From a checkpoint of a small image classifier.
Data: trained on telescope images of galaxies (Galaxy Zoo DECaLS), 88335 training examples, 7.4 epochs.
Rows from block 4 of a small image classifier, named by matrix and row number. Rows with one number belong to one neuron. Each number is 500 + 50 x the weight over its row's rms, rounded and kept within 0 to 999. All counts start at 0. Numbers have three digits each.
Before each neuron's rows are labels from the 100 images, of 14976, where the neuron reaches its highest value: "responds to" is what is common among them; "patch colour" is the nearest of a few named colours to the mean colour under the peak. Only what is clearly more common there than usual is listed. The data: telescope images of galaxies (Galaxy Zoo DECaLS).
# fc1: MLP up (model.blocks.4.mlp.fc1.weight, 1536x384), inputs 192-287
# fc2: MLP down (model.blocks.4.mlp.fc2.weight, 384x1536, transposed), outputs 192-287

responds to: shape: featured or disk; spiral arms: yes; edge-on disk: yes
patch colour: brown
fc1.588:506520399488399523532461455478462569494420470465516572562457562448459472468483579508563501465456497441460511561487541559467415434459435513583508494482430637495553513454523504496474487595565536585429506423510577494519432506478486409517539451472508419509420505454541598572504466447529539510
fc2.588:541525501464546530440453481448497484519542481428522531450477532481455485527515545431480509508403462535525448483524469515472576490531502488494545469564519467492481463493559495484480495548493482479463472510468473513445510492460469572473543485501526378495666524517493498463469526503553468493

responds to: roundness: round
patch colour: brown
fc1.301:485515509457487471445450518585542414530419477431509518562562508431528468446613531421582473509432554504582430470496523471446473537533372589423563541521512559512599566578634545498589588480546536374515447486394513555550523496572518573566504485506459471558458488462515530554458497449453500463
fc2.301:497502541505518506500486526512529522500512448490504567476514507484498506517443542524512522527372442509446531508528486539487508506509538457487485535457477447484457522499520446473464476464487460519494558464502492517454501501512566516457526533500532385463726566508500463521516517555487487464

responds to: edge-on disk: yes; shape: featured or disk; roundness: cigar-shaped
patch colour: grey
fc1.84:509532507511518497491554525456506525459412432526515392574545464445551517525522464594465580473424514517506477402488508533580405505506572522639576478500586474514480478493475514398458556418405531535531542475487511462517531524594473560517426491450461495459510504579572502447519481473515418476
fc2.84:544441513571507555533500521528505502465518541502520434504488536501509488467536527490505460466688530539535534556432462507508491488501504469504502484455484543517576449455487480486540493445537497510534547520457528520490511507457457485544508489512553579525289506535462502536563434489460525497

responds to: shape: featured or disk; edge-on disk: no; spiral arms: yes
patch colour: brown
fc1.529:534479429591531432400502593509553524528492493450484497502494494545506512458512521469437554530594439499545586502508406458506547482553482521599513496543442451571491553495470546474479489499460526535507422584448546494490550536544437484513520536574531565449515599496477388535514535518491568483
fc2.529:496529554537529499468528532480452495519533547529493427537511527519516555489538512529518493520641525492536488529511507486560482530499445484495519508515538530537531484461519496532500516563471478437518548471503497531477455472541516507497483508517486565475318491513514494458546511464547458495

responds to: edge-on disk: yes; roundness: cigar-shaped
patch colour: brown; grey
fc1.47:496435479544499518513444514527434399503567574592449420544517577480514478520424528564485488591449528484469436486471511497497502549502524524449485535439574444433513534521430510582476512495594485455533467501491434614558342600529546475466533470423426449500446476419528509496543400494554465542
fc2.47:474549504514516545535445473490521574473472508478505415479479459484529490507537474469511460485649477496476532484532493584531548502516514504570517505490487526515475498434533503480466505471439501520478497509516428442471552548488463545552502548512511613543315493571439496499551451487493547486

responds to: spiral arms: yes
patch colour: grey; brown
fc1.453:550529501500554458516490503542453587489578541536479612472493546529511482607426515473568485446510498477530493435567502552521498420490545444464540415401553577544523533467496498530503577525481486540446444442450511534541524493567522457458506556480549530416555484460468556496602508444495479377
fc2.453:526548539509484523500516485473493482526503546433487635511481476510508451457486522472512504539373541550464482503489494459484530510476492467509463523508434455540522506553551506480490492521562458475531502487539497475506522477460536527529526497460508385473711466450464533463456539532558505502

responds to: edge-on disk: no; shape: featured or disk; spiral arms: yes
patch colour: brown; grey
fc1.379:504482590571494468556529515451465526522533449452492446422467504439503463415546499483446541465458476542573491476545495395462521536461470472557480520497528421466427618473567496494514495483486511463523585439529608505474398436461526562413553568469471560529430531402422527573470429456423538451
fc2.379:483520514497472460508475452505488527503519541488521584471516491508496515472473544491466518461355542499470442506456472469495484481448508445483505558539512447482537505527480520494522513511501487464459479550523488456484519515477514494546476493537534380521724485517491530469495551515512486470

responds to: shape: featured or disk; edge-on disk: no; spiral arms: yes
patch colour: brown
fc1.756:540371485552459569467507576447507490535366378485487560491455503437583398427484452479584463481469445549525471460504552484570504511506431549633447516490482471524536543488471483429496448447523472474460521515452443445496571477421501440470510491528498511574573496482551454563531617437484568504
fc2.756:475516436541503479469582525489471548493539570472479461501524525442518543477529504552528559526606496499514563564505531490606485495490390458454535525417523476563499514539555471515530526476485514504472519528487487496472495493518467495469504564503493607500334502489492599477466427492452503521

responds to: roundness: round
patch colour: brown
fc1.465:489528577560509486486525428418576479516438551530597431459564523524584585528560562511544496507509540538485585570552514547497477571565539464451540502418462624458532598513541567528438507548525365485544535549450437555439454449419457554523513587498552513469466496446549420482497449449440429464
fc2.465:534495538522539525523510500498518492512517493470498577471444515484519435532528472542473537497336514502497501460471519511506547476478500488498478517529493451510472535550538486536464492518505519478522504495502495459543504474505469516484490462475525324550746467450536534472489565488541449464

responds to: edge-on disk: no; shape: featured or disk; spiral arms: yes
patch colour: brown
fc1.695:408458389518469541430588478548586527482469477478575509459449516398514456612571466458424458538542521539569480566605475500451599475565520494492520477573479492494549563548523532485412490513527463482595491482484582543431566440417526458504522494562456500467511567577478581461495595448474460545
fc2.695:521484490432534458464465501476482447488526472541528625517460507457538476447494526501444558475386530558473449454480475518468498462525478511503511488519521518527507490547523459530488517507479513459491541505507473508511477452485538444505542487534515399471714450518477501497522482509475469539

responds to: spiral arms: yes
patch colour: grey
fc1.590:479569557512588480526564478494582536516539512547527474556542503463479545492517389561533550436501409499455493435525455522533333451506549515381438547396563503491462453470418555584458528413472381482530564523513469446457527473469570494502526524526430453446455460516531533567485485492530462508
fc2.590:542442507484493588554417519490516435498540569464456592469450549440505407458472510482542536489421542554482535520424457458497599579434444450435512427433459597516473463480496483467465497477477551569544551519558474527552492539462505509563514442495572493496575466509430499511551450488572503565

responds to: edge-on disk: yes
patch colour: brown
fc1.354:555453547541459525470580465483522469479431400426556449505559485560550584569448496514430597478553529473423532412541501561506508438426458519614523461523534507507569494523502401536452536375467478589437554551520463453495551439516437576601496530526539513503512574488522501452549599457565492558
fc2.354:511468511512504552508511574507500535481529547524476466547528537520514548474539504495476476534695492501491487487475519475575508526533496481501528526479544473475492507466513508484509475504476505470478474535481489496528467500537524511519498517537495648513258504569515530483519460516502484528

responds to: roundness: cigar-shaped
patch colour: grey
fc1.413:472399445443522543529492523496544539515372474564502420466507454504528474541489606486499519506549463536475482483444521575552556483449525452477494502498403626546530481473568582402483540493509491564481470519442527493525571469481515498561568430562498528521523500467544523452606578557563528480
fc2.413:513495466545494505504517494500489507457524476475522450551546546479521528514497484476461535498658534482539553516515465478508479539517538517503460510489556504483543508489471504505493498525519501465479489507496484471479506514539492520482513508481481658473284515534480535458497501480456535566

responds to: edge-on disk: yes
patch colour: grey; brown
fc1.367:512509363548488598519544480471458577522506547514568562478490554515497503506521470566591507561516516453477444478500518509527490440510532493551488457446393545475558458517558513438454482564486464551498517499481539537528428557552427542558481450556466588560460587546532442487566439482519480506
fc2.367:479456522532505484515483552521527495492549443521463392500533478491471516554538474518497478441678520468514528541525502512531534541502521486531496506486559526558516495493443466547550489494451534496513509543520457537513466460496441418478447524498529611490307493548501557531534486480465497493

responds to: edge-on disk: yes; roundness: cigar-shaped
patch colour: brown
fc1.468:498498418522479485508598566500532531446454499468536479463575407449552508527458517594501510513562586551568497484494514420569520482567485526592496502562556584509567541458486476560491407362557525559512440407579425520486539393477406406540459488545563553460473440572593501534512540540467545491
fc2.468:504512459511562489496533560508500550478495474526517422513507512510471539470503508467523525530654507463530541496510498558496488523508516491500528494518521515513539496465504530519537527524526497447528538519456499519517518528491507500473507487491471664506270498510448529513546461467494477495

responds to: edge-on disk: no; spiral arms: yes
patch colour: brown
fc1.423:462603463524482528444475502503448472503488451484445536573545462495442435430483530504526613443440444439566555509563463530484472502544538525470446571449439562521444473476554487534451535545546535490494506494583439551475540466501469514516462436500447480494465579551551426445464561498465472492
fc2.423:522505555494510534525471493526479504546509544470524556518485470480525481453468471465508497504388498527454440454467522474456509521528487511510468542528476524499477516520468513500510482489527460528525485471543491499481468514495505496520508485533550345512722459442507529515505550480480489474

responds to: edge-on disk: yes; roundness: cigar-shaped
patch colour: brown
fc1.767:440477567579557431568468435430484589432545513520498489543453509515509477561499514594447417546434487446462396562455509495569420494544458420471480451626497488480561506534428510431511476361449483514496474633437584474532459599415537540566471467540513467552439425492426463509478513456508565512
fc2.767:498540489497470530521488508520514441548564475470520564477484525437529510519490550438466480481319506559536453481459483519480558523480535464531434544542465442520507487511537449489509492522531496474484521489498528492527512527510517486521545468511495346524746497454455496463506491515496516507

responds to: shape: featured or disk; edge-on disk: no; spiral arms: yes
patch colour: brown
fc1.45:441500518481541480499523450475498572404497536498523493560530470581433530532578446461555543510570576489533443499531505467415470485511523480502507459461513418537446566535581552445537518462575564564454474500453563433505538458526517497494440468483477474495563490505427461542488531440475486384
fc2.45:534512570442482501494478501491492526530507463474556558465460483490493493512471533468522509493365548531469446484497502490473490524488535493484463476475450502529513470515486513523504498537474532447535461506456498488476487459472505527531501539492474326484656516513471472514529518511506513524

responds to: shape: featured or disk; edge-on disk: no; spiral arms: yes
patch colour: brown; grey
fc1.584:518520506561444460541510594418507483349433447468505399583508468574475525515447414487500554500516486493442525497518588473526476444427544541617571387461554470450569521487454435521442482452538472573517531509554606489508613447590456469464402515548567452502512483570580456465452472451496518444
fc2.584:469391542493520559498530608537485475550511577528475455476528465480549514459530556494519481520608526494533491514526469488575508513494500529458479467498505478464480475501472543503501508507486525453511533455485457526517470488509503553494511433435509570545328507479526437457556440447528502537

responds to: edge-on disk: no; spiral arms: yes; bulge size: small
patch colour: grey
fc1.749:516539580417551559583461513443508483528556576521496414529503506559474500484464521493554524483546536448489486493515471472506446578511500508416546494373613486493419520511456484637468497554506444445536526470478518570468513523496573480396530437469450447474461460532466487610490393450483422437
fc2.749:475492493532401565494433462491484503429448484546457437540521459502434517464508514485520508471561467608467478469445497584519563531475523607539546470533477586527507461439444432485446505406499509612520530541551388438578501530416467426554513514501535604519343563508503543487512490495474546501

responds to: shape: featured or disk; edge-on disk: no; spiral arms: yes
patch colour: grey
fc1.549:516471511494483423465590574533492510514425454463518501525575528511488455431552467485480479519466531475535490469489473452563527555513457467504534439479461599428494485542562492545566544600425533511390458567476564529494501462531505564531449563489509572522401577431474502457455501458512526416
fc2.549:536512502540514502486545550462476512481539451493505390531523526482470558500533511517461495527632540486543550534509572522538452463528527505548502522514549481509530472491490478470510466513530548480480486460497528535485497516533469485455532493497527572461266496532515476497527489556497477547

responds to: edge-on disk: yes; roundness: cigar-shaped
patch colour: grey
fc1.316:490605476417496509556472515491495366507508531433526535531479495473435501491518506454606521523446528444526500440521442533464444478534514433463527593452476484463484501436417524570421474447509460502546491493555543560485458568492574459385530523534405408554448409476497503527544457580534553471
fc2.316:542465524489540533502430458458482495551511525432494579458458514508463522478511505483482458483418535515465520524486484491458581545511534530490487484537459565507519507468465507518507551477523537552522523454506487495591496548474450536537481495504583444515624462462450566538493483526546517502

responds to: shape: featured or disk; edge-on disk: no; spiral arms: yes
patch colour: brown
fc1.228:467569560454508470489456563461540412544509415459416566490414431439484442390458435456489518501554562432594476457482412475455556519537514502522494492500520482573459506458542460501483507460508494555508538491573523573558390474491476504528538539516508446548453548454502487477537496434438552576
fc2.228:483477497440502527529523435488510493520515492501541604518518516502523448464526515544502472478347495566511513467520471445503493506531466527498468475479503450483451510551546506467462505536539527484537508486503538500543531531486522486502513488494509361480659534487539455490457554474549505500

responds to: edge-on disk: no; shape: featured or disk; spiral arms: yes
patch colour: grey
fc1.268:521535559424459552582536501488498534572463591531497472501540587528447444550506502455564450478523471442482445557454502523486504488499595469475527583438560450469476420484513532497438546568540387498534576510472519549558454572469475564480557556431476451447565564504504491513443380590466364573
fc2.268:506477467546422577444423521478549452487517469586427527444509430552451481497504457522514477454520482575475555502462434507587494534477520460583491517582523513442527525454439404434518511430487494483536508529502555417491501506538506492577486505540587555558392478449545459470506473548508484459

responds to: edge-on disk: yes
patch colour: brown
fc1.101:493512419470431518422556501512559515502355483518484537439502493452513531499517490487479515492585533476521476503565490508633587559552542495545503429523483600571515466505570476412471504459476490591509417468452448464474523454476538452496555524497529513549415540498486600467561493518529584519
fc2.101:465485458486520531524557546543456493460511507520477386496481479479496546512544455491461478498679529472520524481495529497483485527535489495528491515479494499463541506471510489506506494522520503470483518495504507530492504487499531515507487507493485649497319517535497478493481471478442480532

responds to: roundness: round
patch colour: brown
fc1.563:375551524513500547514507435439571533483531526414618495490519469501606500550514504497489527495520520493532609460430450593466492516513520454516483419433475562527488481563452517413502447464574512582459530559465512477509523529487481442533534486617577391417470521543546452374458466595499570549
fc2.563:471539543509491496535504509501504526470482494511566533496519464494498481523466500490528521528358453553475516534510477451482529532453535464548482473498456503520450491515496470497468526545533503523541525518511562461483509469512505510470503486468499341476678498440464483529487553528495440483

responds to: edge-on disk: yes
patch colour: grey
fc1.55:504477488473509506447626536477550513543425509610513455458484477569616438500435559554516557400461475524456407417558516610546444434398527520536519518483519465502555543461427465507397483379548446561578505496439525400481580481576396546598477524488448507506417480602551524469488489462470487497
fc2.55:488511487505463511539475512507476531477501505477476433551519467464500520469545489480510515481675490452509517540470496484536483531511491509524512458453524492489497485444489481517545506470501528484481545479502483486483487535515524492516493478496447615506275457529465526503500444513473500515

responds to: edge-on disk: no; shape: featured or disk; spiral arms: yes
patch colour: grey
fc1.645:483551559463474462457506543559489507510495560568581384489422498484594579467450447501551429485482529506520494524418506471535457465477469581436503448453637429457473462564531550599489442498477459414572556556538513451552571447552470513511444492468548529530491435488472432530543446458530462479
fc2.645:484481467522475560519463518475524497486487484520491458538526511464485509517490518478495521505651514502498503492486491484514477521474483522490498503503463493498543470483498499533495537524502536540466488474527471518519483500517512494536522524489493629511251481551498509499513491537490501485

responds to: edge-on disk: no; shape: featured or disk; spiral arms: yes
patch colour: brown
fc1.297:463496519558532466500497448439528478403457556541574561521479439475559581510585422526468546423555461450538466514586489539468465408511589453528512503496497473585560462564545500531489529457452545533592454384442475499497614444575488533502456513499464487441562588461614497570468510464472457453
fc2.297:504562517456509500463521465505532462575485488502484550509456500464465443463429528485522548518337496499485510469481521467476500477473510455479495511526524454452451531510454502484522435469444465439535527531515558540545493506468546534494489499504502342492691510508463497482546503561479486456

responds to: edge-on disk: yes; roundness: cigar-shaped
patch colour: brown; grey
fc1.577:606461511449407555480511505482479506523431491463509509474516438515604471566425438550536476498517549442408527444433554593511410544520558525557473469440500559492485524432417529483511534436523491522516476541548451461468532504406503445479486591512451516548509502516461545504539426586572443554
fc2.577:462522464550487534489525524478468553446500505517469448554498510491465539509540478484490508486648477516538506499487494523505496497531464483493466482535549486478542515487510515536496507528526510508524499521482480526518541520522489512508525501519527631509280524492517455498519498472445514534

responds to: shape: featured or disk; edge-on disk: no; spiral arms: yes
patch colour: grey
fc1.33:485586565635435428462470467505493497410570537521434498540478487534521473593562526471399509483470415521529541569523457544442438469435458477476522592359494511581565483489469513507385570409366490525504510494407483510532520482514556507502451475552521514496548469542530463487447596578496490545
fc2.33:485491513469469452436509510500536474550532421484501560510461478443470405501428516524520475481318487537528458503505482514480498495473527495511486458511532460524505517512531472441487450501499524510476469504501552485537515505520531508528493498453459348481703480444455465465534470483529539486

responds to: roundness: round
patch colour: brown
fc1.246:434401546490509481587442427573484532368481453456564562522587547584495503487599481472449510517463396455550512587496453580438502542525435458524573617467456531528488596519502547507516481540549490476520548515577459582499460565582540489498563548537538404430479470551444495491484454483496434495
fc2.246:542538455500507482507429430451465440533521552518488509493467450527523433512440497494538463469418521476453496470470460427446553479505585523445498521506534478469451494518478462478548516501460539539462464509519590478503524516471499518467438530480542376489681496460554495514428472529518478448

responds to: shape: featured or disk; edge-on disk: no; spiral arms: yes
patch colour: grey
fc1.660:485437510543435528513567566506440514470523596561526481509556560547488518577449506537458550488507546523521523452458500473594447448405534551406477467518606420472524485546434509496497529481489458468553584510502485523446527439493575461569369493523444562467454437629518562455508416530466453547
fc2.660:496525452488459532516457506455494550467523496493475436499537469446499529531506450531530459449621513511530512520510482525527521539528515514526519510458475569536544487447483525467486514498514550505526532488471494507556520531467447470494489539502543660540313488525479463496569500474492559534

responds to: shape: featured or disk; edge-on disk: yes
patch colour: brown
fc1.331:527541421496507555393541495437464492515464478501531533444450442593435491522544526481469547482597454534554510392540518537576506417513528489581399419591563566502562403419467548452417404458552552478492447588556477438474553500529434418549488421539506476442571530538540573518519654482460583508
fc2.331:526474549505561537442551549464475578458487563518445416511585528476489483457535502560509470519589555449503544583416487475598511535503410519500509536453516504495444546484534484528574472506556505443538475498510553465539477427477443499519453500520522562460316537481468467550531436431515536524

responds to: shape: featured or disk; edge-on disk: no; spiral arms: yes
patch colour: brown; grey
fc1.320:528503442411536520409605510426559527502408492533478520452428560467445388463462482487544475482433534532511443482547492612565431441577484542498456526449540563461491441440562517408461509408459499500573506518553442531427494434396518529549533525484454512502517523532420597422600552404479532497
fc2.320:460472447519464541535530518512458497515537506480497452482502518470529525586520479530493522472698487524496560512537486500571537546520512506528510491459503507505541484495466514536497519513494539510466528463476519469498486491523510505459458536554500646501280509503480510509476426493445559543

responds to: roundness: cigar-shaped; edge-on disk: yes
patch colour: brown
fc1.472:543542451505451518499573560503490495529465435525473462413523492520508498543418425450509571526611491613531509445515461518555457490490540453489536426589585549482555518507463523432547568481546564499448510518475486487472516453496523519513497566520542559443463459590494415514643547529515477578
fc2.472:477487500507480491453525514507471538470502470523534446548560516481480558491548509488512493493639556464493540545459539509540504521524483469533489493463491517498469488440479532539535496530473484521533515498518515548532515518546490483486516525478493648524277473498513525521476496503518504503

responds to: shape: featured or disk; edge-on disk: no; spiral arms: yes
patch colour: brown
fc1.204:455586511478480483486541512453504517496475582468499487501493471543558458472581441495405494480549419522519567549486501510520479429481584549592459445545517598533596407504457505461486556462411528477504478505445583440424550461502512507532525560502544504542605455570569472490603557523445542479
fc2.204:533457511515480516509528548510458494549499458532462571498463521476426474510443526499474534481352561488486451550487480457507446512526481498373471555426559447472456495468510465510485507473522519422492425502532579462440527457550484572470468443439553407458584557478558494518516463524536478518

responds to: edge-on disk: no; shape: featured or disk; spiral arms: yes
patch colour: grey; brown
fc1.511:535528565534453439462493424536573564456535478433597603463483542525467475563516442436518476483506416464525464540434561561463462393531519526566485456442442478489460467522503457604498561525460423457513503503442510562489543475553543494523563540430390434549456513541570544545445594569483445591
fc2.511:484518477483523516547467494527545465485481500470461545490490552474517463466458512471499490529342482527468464463437504493456561548495511490466459462494438502473504487557466493451527477525549474473522544446493485473551503474465520465506522484534557407521723462478527514486522537500539478470

responds to: edge-on disk: yes; roundness: cigar-shaped
patch colour: grey
fc1.674:547422509476463608540502534546472445494490570570574499450457538447556489471455544485534546574524524534521541511544506501531374504514552510487476479527501528522532478532478467544502484499562397490487650550494508508461495642504499484461422460502461443585383472524414491431517460515494481593
fc2.674:473501494488483498479509542471469494506530493487473401528533477502480515486510510467495503471699485490506539536498469495519494504484504522523504474462524519542479488443518502474506490500485534485539477521522479517532495508526444486529502516520521678498275479486505525544508441492495527480

responds to: roundness: round
patch colour: brown
fc1.181:446464596530536477488470400542485408619563479561450596561534504471433519429492567406549401447575557441482516529449519460447573548521494471506494527503504476518444526419518467406467445567440521526527507456531498512523558457544514561457567391422503455569490614421503517489575499544449516442
fc2.181:479495495489491476550522461514483488474517525481527607448488487535494458463444524537452511506377471483484480479509549466522527537482543515452484546562494514533460472521481488529518457548473497487483462506459573512541528493499517561485485537519493349465723550498507498468502533534524525478

responds to: edge-on disk: yes; shape: featured or disk; roundness: cigar-shaped
patch colour: brown
fc1.649:524491596503503460579402457573555442571597505423513602479551499492443483451586501496536447549527525566506472514435504389465508575604465495412525477555531529447551488511544581570505496570561525447465426510531527559542401577572555461488550453482491503482491389431436481449447466560576483532
fc2.649:530509437534533523476477574467497509446520450505505431535471505527506490494500511499543465520612469466502524466485471540469511487515586493580470478529517527477492481484532530431461558478463498571488520521488502471488550513488525478529572545487503621513349513491486511483478514457485543508

responds to: shape: featured or disk; edge-on disk: yes
patch colour: brown
fc1.203:543385434561427433512473530516487499447385463480488439527466516433536432583421522486411513509536427452573538470503511516602545457571454499606443496476497638548461481546466491411494434451502527592414434554503469453538524423502482460562478525528547497503460580442508543466493510473466600427
fc2.203:460505496500504537485504558518512560478527473509499447535561519479513528510519511485518471473638523430523530514529480481521478523486516509475479491496504494497538506457520529531515507538538532486473508499521462506504506519541468485500523471518466611484277528547523471518510500518484503524

responds to: edge-on disk: yes; roundness: cigar-shaped
patch colour: brown
fc1.377:531488485519454490432494521567593518478541483461476570446506481523518612466543458512523513480580572443432484599444484350526549448582521467479571486591393555483444497448620486453594415535588487536464384450493488533453475367483508437489490544593512556482523472509536488497495426507444520410
fc2.377:494519471506555506445521534517494528470529463504470384547512533466496489541496461468497522532615532499536483545478516494518480539491444475522472487512513454497500473509498508506485507504493536500471518561468537531500502523481486499488517466491551605489318462496484550475536510511474476546

responds to: roundness: round
patch colour: brown; grey
fc1.481:448547542493480404509554559516543557531428519413582438518550531564531493601504574586514449423623369453396514536480433542493544479524572503545431537592456452566559432563420580499488472436499568535534510458447506485564571564477514496398502520582455462504509545520573495491537520543501558514
fc2.481:496542497476558455483506436490494495489515515442563598505493484492490506473462517478501507473400480502465486495441501478428477514459485486489544485487472463460489520552506533514522467493507513468471499529509560506525493471458539511520498467474493320506742506461532503469488486502475501483

responds to: edge-on disk: yes; roundness: cigar-shaped
patch colour: grey
fc1.72:448465424513371481411488453430530436503512486555539465530533523507520446459491560527586437462429509411431509512532481555468451584566559554493551520489510525551525413414453421464552464447453517559458412513451389484564581526517573373416469458530510528467452521515498614524492534550449500545
fc2.72:505522500509478518489526477519520454540540518476518589447437473490451509481526540523468525466334518555476490443466495510512520516497484522453517516531465450510518461510494484472526519526468502471519483478508548523507512511530474469464464530512491403535732530459475524530504488544495455496

responds to: roundness: round
patch colour: brown
fc1.721:493419552437514621486494527472500538435545529515531490365428567477468469448479491477411447635368580495498503477528414477362516503416550507409545544523386454507557553564589533551589455530624589487529467501593524558580487540459497512464414510522534465463480388468499452495534480551481542472
fc2.721:527519534438497485465507505535486450486466464503547611514476460501515456508461493540480472476363532460438491446483471472514477503488467481482497531464480435483497484557450510512464479525498531515517484481525504500478481497493507541478480481474490381493667476510459553532480558499501482481

responds to: spiral arms: yes; bar: no
patch colour: grey
fc1.697:536462650503593481465533432496479457470430413426403364476515554483609483457428518484538510472454506555522506499525487487450537475457511357525501485556531490515452455561436457517529494531517529473404537511475609585540521467461576506530549549380423423508607438432470575463513482538537398579
fc2.697:467500446515474507519520552489497527523471517511514443504500510500512527518513514498473475486633488482520516488497535510473494520496519530542496452459520528505535478473518525502471524527462487455484492507469481453465493528464495524459523484504534677485313499492497502469464462535484542487

responds to: shape: featured or disk; edge-on disk: no; spiral arms: yes
patch colour: grey
fc1.103:463523462523396578413500546425474540421539448579532492529442428428546513526451484497526513495582510466487576529473513498522491400506486465563534376533458516474462552493460458470464424473470432507552493534539451493451503448410462469491422483614461539482508554471597526449609498496540526528
fc2.103:525517462505547476496546554482498550462484493493448413475522520513516517501505478520489475512620517530495504534504496452568500526525460482497543527494559512494446480485512516514478466549503525517441444497473533456459478501479492491524519494529508607528252473502468559499541486478443510468

responds to: roundness: cigar-shaped
patch colour: brown
fc1.7:525447448468574565529469484417493518521413463508495437403508497549443386492392475435467516551514561587495360533533533453507583568596500447472493489507491496567521508507506578437605432525556582452458497580522439430521563447428529447446527527518525515506569418426483446483566538514446488509
fc2.7:514532481508550540453517520514518544440494541516496456536544500521476568507532484511491472519662474513522537538476508495566517504530465487538476490507495538474525485498455492535464462500518470529487476510505487491519501499543505553489458493471493622501282503511503510464492443470492533481

responds to: edge-on disk: no; shape: featured or disk; spiral arms: yes
patch colour: grey
fc1.200:529566555416571490427434402497526524478579522449439520559468521578502560497542443529526509476526477503469457543498383618516431520501469535433557627479492475551451530465523509444523421547466590529473422535454520567415512512578463580492477566510432516470545461461577481537415572519452451516
fc2.200:476509514453508504551477474518509473482469455480472569434483470541514418530451477472469504443395423503509474460476469515510560497487501488516532469494474480531499489523529459446544516481475456508528468474514511459567463517531533463504509503536500380467683410473488499506490457481537498518